config.toml
horizontal_flip = false
encoder_head_dim = 32
decoder_mlp_ratio = 2.67
decoder_layer_scale_init = 0.01
Rows from block 5 of the image encoder of a small image captioner, named by matrix and row number. Rows with one number belong to one neuron. Each number is 128 + 24 x the weight over its row's rms, rounded and kept within 0 to 255. All counts start at 0. Numbers have three digits each.
After each neuron's rows are labels from the 100 images, of 14848, where the neuron reaches its highest value: "strongest on" is what is common among them. Only what is clearly more common there than usual is listed. The data: photos with spoken descriptions (Open Images, Localized Narratives). In brackets: how many of the 100, against the usual share in percent.
# fc1: MLP up (encoder.blocks.5.mlp.fc1.weight, 384x96), inputs 0-95
# fc2: MLP down (encoder.blocks.5.mlp.fc2.weight, 96x384, transposed), outputs 0-95

fc1.270:124087140146158133173136142101130129086152117127108118170085125105152125100118139110147135157168062099118136132142093111135135105159105140138168146117124110135122131150167112140112160161093112123158147115117122089148136149122079177126135134159098115153107143127149133178133162159093130150
fc2.270:147118099153148109108174094115119103115114160135156193117135169161134139133109114101104149139100152160129121153149151156108119135095127141126151108150123134082093152056134122135105143079156095132115121109176093137110134123133167127114122146133154141094152117114133115152103128107161142097
strongest on: text has "people" (51 vs 21.3); text has "wall" (43 vs 19.8)

fc1.280:115114072154184102090139107108130131151090128128126180158121107072109100106119099141144121123140093103162108138144132115143095158139089143111104107154156093106131151146147145138174146142150116109141140142119110152114191128144126094141124137129137133101109122120113171153149166141108102114
fc2.280:106134129156106092149130151130144118092135098143130106142149127106106134142180102164081105132142119140098070105105124151116107154173149152097121070126147104155182146108113142114178120153161131112114126133091128158148141148135108132140123103141152094106135134082129140118171143105139124157
strongest on: text has "sky" (83 vs 24.6); text has "trees" (69 vs 27.2); text has "clouds" (25 vs 4.5)

fc1.174:161159152121121099134104127135104170117141086131149157135140123139104095097133094123123079168094121128108180139124119098145065125122102133125137170111092180125114123135126110113173130137109131146110108090139143121112105136131138121119114093121121113147149074099166097149101116124111078104
fc2.174:154158157130128094159105151133164149112171096115135152125086134140090139092168135115103118152116130131105131148103130152169137127128124163141136073177130082120137123155158136131139159158060104130131129101142124143143143129091107152125089131103123081130100151100104138108152147148107118106
strongest on: text has "trees" (67 vs 27.2); text has "sky" (50 vs 24.6)

fc1.85:176150111122120144154121129150132132139100072130160127115102157118152103127111134116091133118111120097098143130168099090182126104144120097139118133151116122087118126103108089121147119135130115133104158169144134147112144106124180128084158137129105118091126098126128120137115162138123131035
fc2.85:156142175094148113137156095107133126125147120156150118125108157146140143136117091155119136087144125138095169113093126124100118103106142132087132127159126106103165130134175165126169175115076103164091100128137150121164131147074139071124115121128126118106154127121103150095128138151145117138
strongest on: text has "wearing" (29 vs 12.1)

fc1.54:109150115137134145111145137109085086121139136110164112129126144089118116107150139136122139049106103128118082098082153115122141099145107146144116108158113144128124145091136148108148117143170165145137108124114100060128119155096124132144121114168105139150147178129125125162152095124140086151
fc2.54:120135119131115127131097141163128057120123152109094117108115151127127137115121100174134143104101137135098126161105173169145116152131122126119149132128143137144113096110192120107104164092132146123070131151092155165132139165155130149155073140108091115113137109110133144117119143166109156097
strongest on: text has "lights" (26 vs 7.7)

fc1.80:096110075128174110061100099145102125151138126169141155139154104140101153129122144151137125132103120104163142164125131142105103162146115155121130128117127108148103156150130103171145123176136135120129156137090094096106131154113069113111123103117112143135150112130107158171115126074115145124
fc2.80:123097118140140084154156119145101133120142120141147103088107139129089139131127092151102135120146116059150143145118118148165146075128097119081146118082130168149159101148138154161146191142114115120156111117110097154174143181135091128135133130133128107103152132117142122149132100140132114124
strongest on: text has "road" (31 vs 8.2)

fc1.49:110126108193176124094112116127131123134150142123094150146115110173123146100117166080125107105123130080106170122138132106107110156134140112111090118120136125143143100146127141143136100120175169149122137115189153156141149100144205119152151131106124157109124139132145118118125172115128125138
fc2.49:111122118103114126175139143151123120118143121133123155098123085137134118144124118176166097135150157162160135115144145129112116136129101128161146082111157125070110164137156141073123088116069152124105153103090156093152118113096160099092141132103135124119143149148125155173158147130140128123
strongest on: text has "lights" (26 vs 7.7)

fc1.145:135174111120108085096108154108118158120110145193133164172106087112139108179145144114128118159165133129153131132150164152155079147129145123171112086098156137116107108109126090138124103151125158157112124148127113146146137147141109114172164114122123117111145155141120115166128122116171131100
fc2.145:108160094184152135132091108140131073145166130137121153123116107111140128132147096132151150129126173113110104136123111134132157133122106163123148093132117127143094059176110153114143157124140102111149189082121131128133120135107142173085117109131131178134101131126171140129118100118111113135
strongest on: text has "lights" (27 vs 7.7)

fc1.305:148139129120109156118118185097165111119130165131173145148118125112150149084121140125142128106149144141131110122138149129178129155158111153105083103166135109133124172144132134163153139162129127139102121102170151114130181095136126111143095149153140132101097164100131163150109111115063099128
fc2.305:120169113172121132115119133102100142051128128146166134092094140111145156156129128125124135121121130096122108107122121157142212118127124074112139117120120188127128136143146163107160131113140163155103106085147100142150128102149116126135157132139130137135077149101131121099133106164131115117
strongest on: text has "people" (45 vs 21.3); text has "sitting" (40 vs 14.9)

fc1.206:115140143127157137122167128184132106133111083136119135126083127148181105126145102161138124182166132157134151122113115170148131129115116123138084129121163149138110133155155152157117114127132103144080140157082092100142151115125130131164181123167145151125104147135185106151120132127107144135
fc2.206:124111159128153132138145133135164099147126087101097116115127135191111136125111112127140105150112132133151116153157137114148089085126116116173156121121108148111098128115129156141139113187098123088139155138123117120104152104138113078113164122134145141139147120070183126102167161095125087155
strongest on: text has "wearing" (29 vs 12.1); text has "woman" (27 vs 9.5)

fc1.66:112118121135186128117145136103134122119131118173088146115182106122141171087123138089125145106107129135100127125133123123148181126089109169133131118152133127126172096120159155134113130127141072173134155130187121113101166146145115141154112159141111088106123129151134138139135127116121189123
fc2.66:096118109126108111131129138099120164122108109151127153126158156138145129093111106150092123110140139125129154204160107131099104083117093091131151173131115116091094142181152115109132141131104126131125097119117151156137130144134105084092108141142136111100208152133144138111151151151133142130
strongest on: text has "grass" (28 vs 9.9)

fc1.342:117162122106118132153083172144151113131129151141171182114118091156138156144083124124108145134144137126152090121096161146114131136123131127146127104148094131118121169120126140126124151105177143132150139104084147081145121071144117165145120086162130130170164126119131088127095123086137154134
fc2.342:171103104086108140107107103121081134147124084143156110126137146105120106093178120125141157131116106102127134116114077153116106122135125108129157147111155107148122110144116125094151114147114171116117129137125119153157128101153168133210131133150152171122108094160138176108133138088125113142
strongest on: text has "two" (28 vs 11.2)

fc1.273:102126142143158198129095135100136159129108111112129132135079136152131124182130136114138127141116090143138134125147117130134107147137117123125086141156102111173142184127160132135126100136119095140144145166110116131080167108148155143127157164111134101113173098149146131123100152132174097076
fc2.273:096102149111106136114151143150118150145164102150124121158124113119163139164090121183149138122113102127161138114157122156071136155129131160118131126142137147132126125127132169112136145104060103142155156131061107152122096157112104127152137139108144105145136103128126086102131086144141074135
strongest on: text has "wearing" (38 vs 12.1); text has "man" (30 vs 11.9)

fc1.299:098124144108123175097151130132138151126126103125096120153112099155128097090130136098114086126100142157094166113133145137114128150110144124149159179148135114143168131130204161150110154129130141085131186100137106160139133138136122113108091100117134097143121117097137148106150122075157136139
fc2.299:125120158137118104134131134177155139127125152101139133144090083086132184140123141126156156067105095144144128088133130135140157108111115104145162147116126110119149152173085093131128104134124070120133122113117158128167127158105096135110128105147179116122140102156123111134122116144084172145
strongest on: text has "plants" (30 vs 10.1); text has "grass" (25 vs 9.9)

fc1.39:108129150087134169137077106119115138169128125141108124112133130129078102139127124094112163150110165128145134112064124132135137142141098157106076156132057093085108151120107127126114114132131111116126117099112147144106111095119117121124149090183107154153139080139117110122138118133151105149
fc2.39:138090094101112142139120072116143140149130153083078102141129134106143127125132089148098099090125120154116180110136111119136125141141141133130119140144185128157113170153082122140157145134127114158094150133133102145120124134119139136158100134047123096125154103165137148120144134144163163128
strongest on: text has "road" (26 vs 8.2)

fc1.126:123123087117176092079097107156131126149116100145114154128142125124139164133105142127139154077131136134144144110109099124130102168141094165127112124124096144157133151117146109108168118128105133112134113151137088105112139104123138107094142150117101145119210163125121155127097134081068132118
fc2.126:126148115117111117155166174135146122132111107113177131109133113117061163150129146117119148130142127113180109110111137115183139131105145113093116156135086148106119116144099126105106123123150124099113088123131090136154102172096063157141142158136145115131112148123151155155153094114146154159
strongest on: text has "road" (28 vs 8.2)

fc1.158:136134132146157147102122102156124111115123156137157103134136122173052148138144150118129139141157151144097145189132103107092102156116103119174081123136164139137126131063146132171130137118123126100193091143122116117133128129113130092141118113154125089097121118132106111129087135141138129127
fc2.158:147119086132175148127116153129112125105161107165113138092121127124120138149118168071128147115125116131147057125076145110134149153131145134149138139117112099117119129106122130132143145117117152178167090055116160115155114097138091150091118104127140160157150111134136167121134137113137141157
strongest on: text has "flower" (27 vs 2.2)

fc1.36:104094110117152088147137134156136168121145162127110135127118107149107108154153101083145076122103154114135128155120125102092080152112131159114108090134123105110098119141125120093139176147112186180124165147121142147111111125119184108141088127139139102067118134108118126123148127108117130123
fc2.36:120151160138112114118109080134148130182130153144098077112139121139153110095114170151105150141189124134177167138152112130140106158117108129116093096154152143109138138122108129137155078144116106106111111112102144134142133056148143158089114124131106150118133165114122109145145157104110115120
strongest on: text has "screen" (37 vs 2.2)

fc1.3:096120117179155132150101121104171113102093080125132134141153110087138111145094161106118143142115095101166149130160094105060127119124099132121153130138110092127137115154086152101142155158103097148134114126113115094110148140112090124133130164140151167144111138140154119095148112137098128096
fc2.3:087054088134122132156155134144158168114125130107126162131152142182123129135133149121120102097176126122180087142104132132133100130127139135114114156130094129152119071118120143112101156181129091109136152096142080159115139111144129117143127151167127129093125117137107141106143125124128165112
strongest on: text has "trees" (61 vs 27.2); text has "sky" (51 vs 24.6); text has "road" (31 vs 8.2); text has "grass" (27 vs 9.9)

fc1.192:089108118126094128105146129084158099152141134106153120147141112157091123148107124143120153140084127154133151157137097119114160130124139130136154131112117111137082143102105146148170162144175128173111144164160099107101135166122132094114132144117156119152130144116114153105196135158166120178
fc2.192:081117104125141099107125159162120100091120157131128107126108181134157134150128094126118104118146127149102106149091123116167116144137091155142145160149097116131082129098105174070112105133143108125161138149090129092160166159139136129134113126151124130127149152140145121137146191089123099132
strongest on: text has "people" (43 vs 21.3)

fc1.166:146162148121138152136150142091099126112166094150118151144159152115143132103097114069114127116163153139140127155155134107129117114073155139100167076147163133108153117173134164128127115149125120121130142129141122117093102154103107108159107095106089135149099120144091138153079163167128125122
fc2.166:160107147108113139121105149122147153122147134164117145117164112164176109105115090092138102120119074145163072155143118115109125116152089148120156137085135147125163094142130138145162075161116153125130107105123141125162123134088097160151090142128132142144148109138147114130132163101089092124
strongest on: text has "grass" (28 vs 9.9)

fc1.44:137116118115099094103109088101102097171165104096129158105165115168139151120113098085141132125119113143139104135120125081153108124149104112110172141111111102129150124136123092118098141121095113132178104092117161087120148077129176128120150169146107120127130157131125145109174145155124140124
fc2.44:167186117107080148139100125134079148156139156166129126106102151119114097121099120200141110118090091118123144179141148110167153144110101168152122147145106106148103168095106144118100128107131140118103132162119117120151101144092108120155122136098156135118123116130150103106120142139130139139
strongest on: text has "black" (29 vs 9.4)

fc1.133:135159087136099147157143171105139132130115145143103132124124126171107095131111095113131135137133182101125120116158106103121145109129167155097099147103103126129076140152068127131087162129144139121060118143107111140153123097139123128164141098133112130153146110112117098128162125141130082179
fc2.133:126154108130114132140107080134132143117114130121150088125146099109102145144142115130115133143169152101099201154134144108149128140149115103098107181091142110127075134151103138113138131117111121104102154141161113133194117137171096170169136140126113106139132116107103170081135152123109124123
strongest on: text has "road" (36 vs 8.2)

fc1.88:174152129157104152150161145126104146144102171131169121151124103114123141097084121124117151138103106115130126103118125148126170170140075092109081155133163096155107118165142091115114070120134110158114113138101120104109138163148111107111146098126133133182153144124087148147112128129135122134
fc2.88:143114141119132074140173134120119137124106123114099159110172140118146174166119129174196134113107135127146128116139155150122160130112110090103105117124134129089108107086143151151153095124163155141099106138108137170148096102139135131112088107143137169176135136105087110134097110120105118129
strongest on: text has "building" (28 vs 8.5)

fc1.77:133139077128114151136135060079113125137131139121090135143148106133104118128139137127129089125091127121112115128149099134115124106141091153106125104113061122125114130147119153106155142151162121107153146117109186108111108103088103099122125111154154106124102120152113099074085106123100084112
fc2.77:109138144128113104114113107125121104111140113091090139156183166164146134096123091143125125159152136109135152188120126132184128142141111128093155149131101109109116092116096122148098124090143126141096131109115123119115105107153123109182105101085167100118147109171141159121169144157151140140
strongest on: text has "road" (26 vs 8.2)

fc1.189:121126117099114133096133105098108094144123113127134182142129152125144097133138163106140085082159105089123105186134187137169091134115105099106127164128100163147154125115136096118103163109107122091163137104089121130129112112118129121142140142155155129139139141121127103148150154167107177117
fc2.189:146155120127131152111142089123100090141113135136101137142112113130114117092126126149116117150121107087149131134183147144148164100108117201114142093163092153139112158077171132132128122125148154148135113110137135107108110146118143152080189156119154111124098145144108115122074142138127089135
strongest on: text has "black" (43 vs 9.4); text has "white" (40 vs 11.6)

fc1.338:152134093067105098157130138090135161123104147164122164166098130158125128138122103126140111092110160119065093119100134187094142141126107107123137136140126142121121097093101115139107135106135107115117150165107125124103153120151122140147181151144157161126154107114099090159127115142106115156
fc2.338:115102137123166101091171107100114125120148122124125095137113110073133170106137105163158131132144075119182118129111147123128099113172143140141119166134152110112138108149084180137108123134131135153132121133141158176125162115116117113119107130128110121143126135105121092064124173147084148132
strongest on: text has "wall" (44 vs 19.8); text has "table" (30 vs 12.8)

fc1.63:102125137096108147186119127148094140118140160163113158144127117140089133168101149091077137164106109120143136135136104116118147144111110112150106144135121159112183159158101151092118069122106104105138104155143159103104092112114153149094142126115103165118128129097159135149144115160146106119
fc2.63:123115078151113110136149098146161130176133152118094107123123134123138107111141140144112161077084097132110152133156153197093144084124141120115136122101149141108096100119150132102139151174147134124075146078165134153138144124115164149129154128110154106143109141149108123104151118159116101125
strongest on: text has "table" (30 vs 12.8)

fc1.325:124169112086123074109146130108100183133148121121171112138080100150131128131133151151118090112129120122144151134141137091139120118168147140153128110153130151139116132171106111189103126137143173098132120113147149106175095139115112139121104098162113127125143146144128116192156143128153087136
fc2.325:117115122139146156144147162183130113112147114131140084104159084130156109120181146128117096107114113111114118130130134170135088145105146135164120137123108143124107101107136091120130159110104085125118125093159139154136160142118079161127131131160184143147079106147170165117117120095104132109
strongest on: text has "trees" (69 vs 27.2); text has "sky" (56 vs 24.6)

fc1.131:122095136107132127119100158133131110175103099117163117083131143141150078110081091127139144108115144124135136150126151083145124189194140142157115138153122151135124108101130120109128157162121106130122128120119124098155078132141173127133113108116143068171118100150144114141164115127130140097
fc2.131:130159144141112120126145113126105132144188116112098125101143145115111169149102135111144108109101132129181115111168167151137151101077073125165161153134118143153122150121133150144077128089117145140126142127102131146143124112124124127105118086156115137151091154138164124075096152117122138074
strongest on: text has "sky" (58 vs 24.6); text has "trees" (56 vs 27.2)

fc1.92:115148120131102124163138115135144111121171107137148150079109114094090110126085090128099113160151140157141132132125136122117173108125126171146125140160131103116115098157156140120131161148128121139091160099131111181107151132138157128154068094153169145089128114136108172146106150170116103140
fc2.92:116119110136152122082164122133130124129150136106132163146162139142128124136132119185101135125137104109148116124142123121141130193101188119106171146141121131110138086098065089165106091085112145143142131161114183105153118143111107146133124109136089141150116123106125144105134154096128144089
strongest on: text has "wearing" (31 vs 12.1); text has "woman" (26 vs 9.5)

fc1.247:148120071157124141189140124074136147131090076097098105133135122121139144126108128138109114105154153155124116140097117126128137133139136108109101140132100137148161119113123153061178133095129136115131127114134081125098107134082133122155115128122114154183145164152084156148126134161122111125
fc2.247:157124111117157129125146143156142077124112126142113113082116123128127133125143135154143121089186091141143144145130121117125164137121113149148129104128126126116135150141098104095068137123128103093177174110116119107098112122101118127091171105146194151157098109157123115117173163126103167120
strongest on: text has "road" (25 vs 8.2)

fc1.262:105111161167088110091113107107138121165142111115140145156148103072113171101137057116087134163141078133113111120114106106122137122118146148121120125155102133150139128094073124143078110140127101161133152110120116153179158163118142135106155130130111115123135148145137088110115133132113115142
fc2.262:134143148142110118157092115125089167091147186113142154143147167115102086115148172113126163168143146123151158086123156119152115092142116135092129112133169150129143096071124097113118088135142093136134142146113091129130080110113119115087117147096115112136131150132125158147103121154131127147
strongest on: text has "table" (33 vs 12.8)

fc1.296:104176087143149123137128129127077147061091139103119114158183138156131103098139138142118128109122137117124125135097108121147154098096086098151100102098100132135108117121089102077137104112113129117131179114110103131148140124146127075142130135125163119156128141075130129147117170118131116138
fc2.296:135099145072147117112145113092101124105112145124122119115105118135163139107140100107140148130117148112142108153135154150127121135178143121088170161111116114116128107075137136127170144163124129124143108139131141176137113124142137089182126089160127089098144121213144108117131105105163132110
strongest on: text has "grass" (25 vs 9.9)

fc1.231:167113112128098150154117146126105197140118128112099168136148161117131123085107137084113130114167152114113130119128119125175164116095120107151106136116094111075098116101154113132114125193133104135142117127110129165095143125119156081074154136128146118109123135161119096144107148101116124120
fc2.231:150150132118125104137111159102142128135122100138096147111120150089177142123127079090082153123174137108105136114124110150152142143102140094118109156090122112099171118111168146145126159136137113168106109126118162159207130136136114069117120126113145130087141142117165136111160133112123128122
strongest on: text has "grass" (26 vs 9.9)

fc1.300:138178120143131097117112111161146138122093102144177123128124186142102105146126108107121131100146163127143132118091125050141137127146102103149148104101102126165106133142082089141123091132120107140119105148139158139132144106149154098170112092151122113112148165131156171122159147125136126100
fc2.300:166062121131173120129113124147138133116156152120149146089107140148120150159137119173090109130144145128124130127150126136102171180146130134136116142135118123123113110139135148133135181119091092087073133097166140094093166084174125111109141131139125136102106127104146097095147107129107150111
strongest on: text has "plants" (30 vs 10.1); text has "grass" (27 vs 9.9); text has "ground" (25 vs 7.5)

fc1.261:099121161143142138114126127102117138165151122149125122119097175105123149104151114115151109104142145116120078088131162146131146124119099156134134139182111157133105107130156178106094181166154076178139111116147122124085146124111117147139111150138136129105105164177129153127113102127118139085
fc2.261:097133123112113098106134118114105159171112104131148141127128152148130136149154097144092164109142167156149144153125108134128125112123068114092132131106153144066148125128171108160088132137129144102103104148130146157180154148162151089153088158102116126091154136119105101100171130135122122128
strongest on: text has "grass" (31 vs 9.9)

fc1.218:150157118143123113107110146132078109092158101104145094101169098155111147129101119140111126121158137076123096179106107112151095126094142119122134127122139168166098147174133120146135111167094130170159070142142146125140127142133149095112138144140141098120121078153152110139157131142126101116
fc2.218:101132164118108118124152164141153127149164132113144123129095108126142177140158157118135110097104092167128125109160134147137132128100153120146158126186075122105123128129145099149114123115087086116128181123117135145150131125104066119113118107092173119162101125155144147090126142110084141113
strongest on: text has "trees" (60 vs 27.2); text has "plants" (30 vs 10.1)

fc1.242:119134126159170124121143141124116080159111127148119098116121143110132145139138099109189119138108152159106120105149162090175116157127109127119161114162109149111127081144110162129132175167131060158166125106122126114098142161120120127114087138143146149115097141153138128137125091119093103092
fc2.242:096103114121097088133112101074150169166144077142144100101131145152152166153144122127104125110091152137153153160104144142120108118109088121091135124099160135103147155138157144145107124125113122151091117145133139124185129158158121120156092177125087112096154134144128123105155145116111107129
strongest on: text has "grass" (34 vs 9.9)

fc1.314:161140115112124131127119123164165126103084115132142124085105113078112141133147175130149098112148123139156104156144131133127117156155127141120148174109156156131147150195103140099105131153176127135141155125113160119126129140126174170140121135152164165174107163129139143084137151113149118160
fc2.314:111124137082125143128071141118116132111128145164129164101119184152126137122108120109137131150088135091090171154107156176170117138113148116146189119119154121113123102126116118164127164094156159134160109077102120124102093142138114106140093138112121105166115137146126130156122104137155108137
strongest on: text has "black" (38 vs 9.4); text has "white" (37 vs 11.6)

fc1.264:103174149089174106164141137102104129106097138111124112117149145116142094068148113137156119185068123129149098099113143098123138125126078163132127150130118103088113129130133097150110159144116092143169136118123122138118097151126110087103094143107148145139120160106132145147146116162120103145
fc2.264:117128123121128136124127127072117157157130084140101130138148116136143129117119131150081130118123133112139091160115118169118146094097110102091116128109170119145127119138140126087185157134103147162104120132154159194148132132185127111141126140145084110080129101187136124146120152088142126126
strongest on: text has "people" (56 vs 21.3); text has "standing" (47 vs 23.1)

fc1.344:140197132118101135103116146122103170162133116092157122168121123171102117114153100122133121171119109140138135152115097124162122122073165127088134123159122135160146120122136114099117135102142167087112164128116117113158155166102135148134076127152174124133163149108087121131106117150141137111
fc2.344:101138151151111130105118110094171144115162099144121149131130092136115144158152133166135147128161164125119118179086122113110111140139125128157117152127077126065145109118143119093148100117132112151141124115160186157129120108125122139137118108090177096104129059153102121142110146143149132146
strongest on: text has "wearing" (32 vs 12.1)

fc1.6:114137134105130120145121098106134107117054117102137140094146109131143122126141122128147113145121138150100147151134147157100125149152111090101088178111147160123136111109066113207137161154141139122133141141135115092142123148129120115138130095131139133158144158151077139122118144156073148089
fc2.6:100153118127143164136127110121135105150120143149081120112117148145134111114103085135107138152129131139188111118201095147124109150134121139145175070131114155124113143116151093113094132139088118093142141127144142119096119145146157128076118130101184145134132134113178090118112136162100134124
strongest on: text has "black" (25 vs 9.4)

fc1.321:134157120108083119147155157133112148163131126149148107129106097111107131148150127079124138166166148105142101127134126134139101151120099134164115100086160142176142101093149071122112144148104156143129146155118096094154153112121128126157154099072102151104126170099136097136109130149163131115
fc2.321:120181109163101079105087142143113107145116112139138148153141101105119105146144152133203108140101167112116122126104138127134166157112131174177139127111104106113097090129131132145139120103117072110157156086120150124152141134117130154092155147136117148103126152094155147124120135093118149127
strongest on: text has "lights" (25 vs 7.7)

fc1.60:148130141164134162109105145133170117087153081149080112157158065125143116102131132145130144159101135106083092143143150140117109149088114165159139166105123100128109158092091143131137125141155136158137133081104098121127124135115125115124133135165150122156101095093115152098115104107119141113
fc2.60:109116122128132151098168097171119148114110131097138145124094147117162133126140161153133119086101168135152153101133128113171136102102146095166159102149097110137136129167135105149147104143103098093096173086136135139112122150121098114098079107144176087126135116159127134139140121174104139137
strongest on: text has "trees" (67 vs 27.2); text has "grass" (44 vs 9.9); text has "plants" (38 vs 10.1)

fc1.47:131130129092091112120108159134101132133109165163147108117104150074138118127101142152092082106143159177136147094149107096130130138178169116130138113160140105160129105162110088147087113136160107106158146124138167144154144136117142138134115127155158096135160100124113102157152145159144098107
fc2.47:075095119175096112160152172155089108121161075114150099093101126135130135139139175151106110130140090124129145139177164153123138120160129126167147128141100134142127112110131109099131118104111191104114159096124102161113149135125124129132114137152142124136092132119160124094125099124094132161
strongest on: text has "trees" (80 vs 27.2); text has "sky" (64 vs 24.6)

fc1.16:124102115124112161119075155149089143105117133154116138133109131139121127170114070093115113099131156157111128135134134182137183187147079102149118096142125078127155102121113144142152159123116104118146168126154122097109101138105113134143138130131111105129131101145135077174122111123140144145
fc2.16:127115147113149135085123162114144136143119139123108087110117162147110160139140134138185096148113131141150139121124112127033089120144133153138103139128101137116131161161103138112103111151124122109132145169068131180126145100063139121118128141125106134123147131131116128111137178111126170120
strongest on: text has "table" (30 vs 12.8)

fc1.104:082120118105139129144150134158108116136132134123154105075156117126118134177080149102135150122138110129162139150089106146155140186123139128186084187119105158140118148118104128145112159144137108096120119128154165094135121154139138137142116117160090128106124128124126113107082095091114090122
fc2.104:074144159138182142097195127082158112119151102132104124125108106088148147130105124111105114113117133101116132115128159116124140136145131156105121099149144161135133117098157165156148124124088179129114093178111159119128135112122110134170157134112106132075114133151150120086123126116151124155
strongest on: text has "wall" (40 vs 19.8); text has "holding" (36 vs 16.3); text has "persons" (25 vs 9.2)

fc1.277:138155162143146104172147143104107122104101100121117109130131142137150149068103182167141150150157099124104101109142137081089129106140154110105153115136108136126149136163151136122114156145121178106108194119126143126146144146153102115094154126125138143179142136119146157130121178148111113142
fc2.277:143151123144136113065132140092131173141117125152140164121122171157122112107119084108159142140120128142136153144123110134100138119156133108115140130086134149144120148073120119099163176120156116149116102130184101134163096121113167100142150147127100094093153101103080143133110119106148163108
strongest on: text has "grass" (27 vs 9.9)

fc1.135:161159064084138153143112139095142163101156117124146127132140123110104074133123105089141128126123094122152120149136146128129150134154143169102128136161112131099130133133153110107113127089171118143151178092195146129112116109124122148125135125149175167096137132172124103130099165132122117109
fc2.135:157106143148113137153127112116136143083127113134167126129155138184126188145145116140185134160146106121119110119134123146124130119088117165104162137137098088073162143121112133117116141102126116090169122059103095140116148113142083122157106127136124106141158100139107167148133106144122124123
strongest on: text has "wearing" (30 vs 12.1)

fc1.144:137149120090130113129143099158166101148108138158139147094146148100124076105115131150163132091122136145122142145135147119100154132071116134114123152117162142127121129086106133166097084133116157113169146097165122112150117149115125123155131148185124161125149141116150119147147144133045112111
fc2.144:163110113108120136164119134113174148143133121143121148129115105130127094139065113156137099146181107111135154120168131112140165114133106136131143088086114132155106129128128108126064124142094144102131119127119088151109143131188163154092138124093135149138134110132151111164134178125119083159
strongest on: text has "wearing" (43 vs 12.1); text has "man" (31 vs 11.9); text has "smiling" (25 vs 3.8)

fc1.14:102156111109119125117130131083141079131155111071119125160100150150152097112128179121094114121079103119126129159125162140104136141138113098162151179114105125127091109115091092131135094085129156113111161143109082091120133136128151132122113111148123106148157151156108102105128092111105113133
fc2.14:130123161142112095106125117093124124140134102135123108130113145126106120138128153174116114128090081127116080183132176157147112107083132138149129117160153139140107174120162108103154169166107135116144131164095164129138110160104136151113145132096182109161137102103122112096107123151115096101
strongest on: text has "trees" (72 vs 27.2); text has "sky" (61 vs 24.6); text has "buildings" (27 vs 11.1)

fc1.275:117137110126163135165122135110111134105133118078101131162187134114134107158125147123106127155153113157165142168177144116105147121161110126092115139105090128135158123161098098168156115107123098099149101133121092125134136105131131096122133131131156095128151175135113116131105108129127105046
fc2.275:107104121127183134141092149107164116155124091169140154131154141129108122088139164135123144111148054115158117137112106091151166125110116152116109135144117109109105085128150155123108109131105161104142138074100133132116094158126076112168133124132166127126142136103170132113141125138145156155
strongest on: text has "road" (43 vs 8.2); text has "buildings" (28 vs 11.1); text has "poles" (26 vs 6)

fc1.210:128117078149121152153144157109160145132104092101112115122142106094118131132132192152122124134129158123122146128130152104162119123117153167110105132095127129097167147152097158108120120141114176092117102104110155118057124148090144123154131134138138119138110170104083125120159169145100167129
fc2.210:124134119115134108142107116114129134140097144137118149148165124123097124151124107119125112084177099129128140112118138131150156109177105130108191100158128173131175125142110126115112160136120105118149176131086086140088085096111097126126131106127172137108125166116140151082139114128138158185
strongest on: text has "sky" (50 vs 24.6)

fc1.123:149145166094141121142145118135167132076108106146102142148159141125111097096088167108124149114113119120111120129164124126101141124175119082147127151136127110125141131095169164125079162111152108141102152137152132147135172155153136144145128178103138130130100120167147105120131119092107167075
fc2.123:108116080114194160112155122132118166150183103114144100107094133119147166094128096123125143109138163106143126108111104128136164122142146098094185116147123158128106122133118076121110148116116152157117137135105151095116141142104099121116128117132156123093127121166171124156155132123170117090
strongest on: text has "sky" (53 vs 24.6); text has "grass" (35 vs 9.9)

fc1.343:082164092147138128128153097115100111124129118108113095139101155134138137175135128097120154122073095130164129151106107120108164164161135103119102173126144131164130149140109143120144136139138125141106169161132163128096176125100181163154134149094106092117132125126144102118166117153095115109
fc2.343:099058169196155125088124137142140118103117108129136115151113106098112136125105138152152137076155114128152141193134075151146145127149110125133126102159128124130131174116179111130162152123142142167119133149093097112118122142118149152120136081123101121119102112134161116133101114123118124125
strongest on: text has "people" (50 vs 21.3); text has "wall" (40 vs 19.8); text has "table" (36 vs 12.8); text has "sitting" (35 vs 14.9)

fc1.379:141151132176137126143131122093155093111139100133134116094143126157117109148097117120137146131120107125160141139129167110190181139169133142180123092135116149112150164133143122110136140171164159127130105103130150140101126138115200169138155114145098140133096159110131101144150089124120108158
fc2.379:136145143166090100101172136144103131101127138115120144105138167106077134117135111114163111092101147112135136128101103138102136158106119087084119165119174127141151132131179147105156157121142120202142094135126138134139128155140083136131106103156107111131131120114124128091093109156137174133
strongest on: text has "people" (62 vs 21.3); text has "standing" (47 vs 23.1)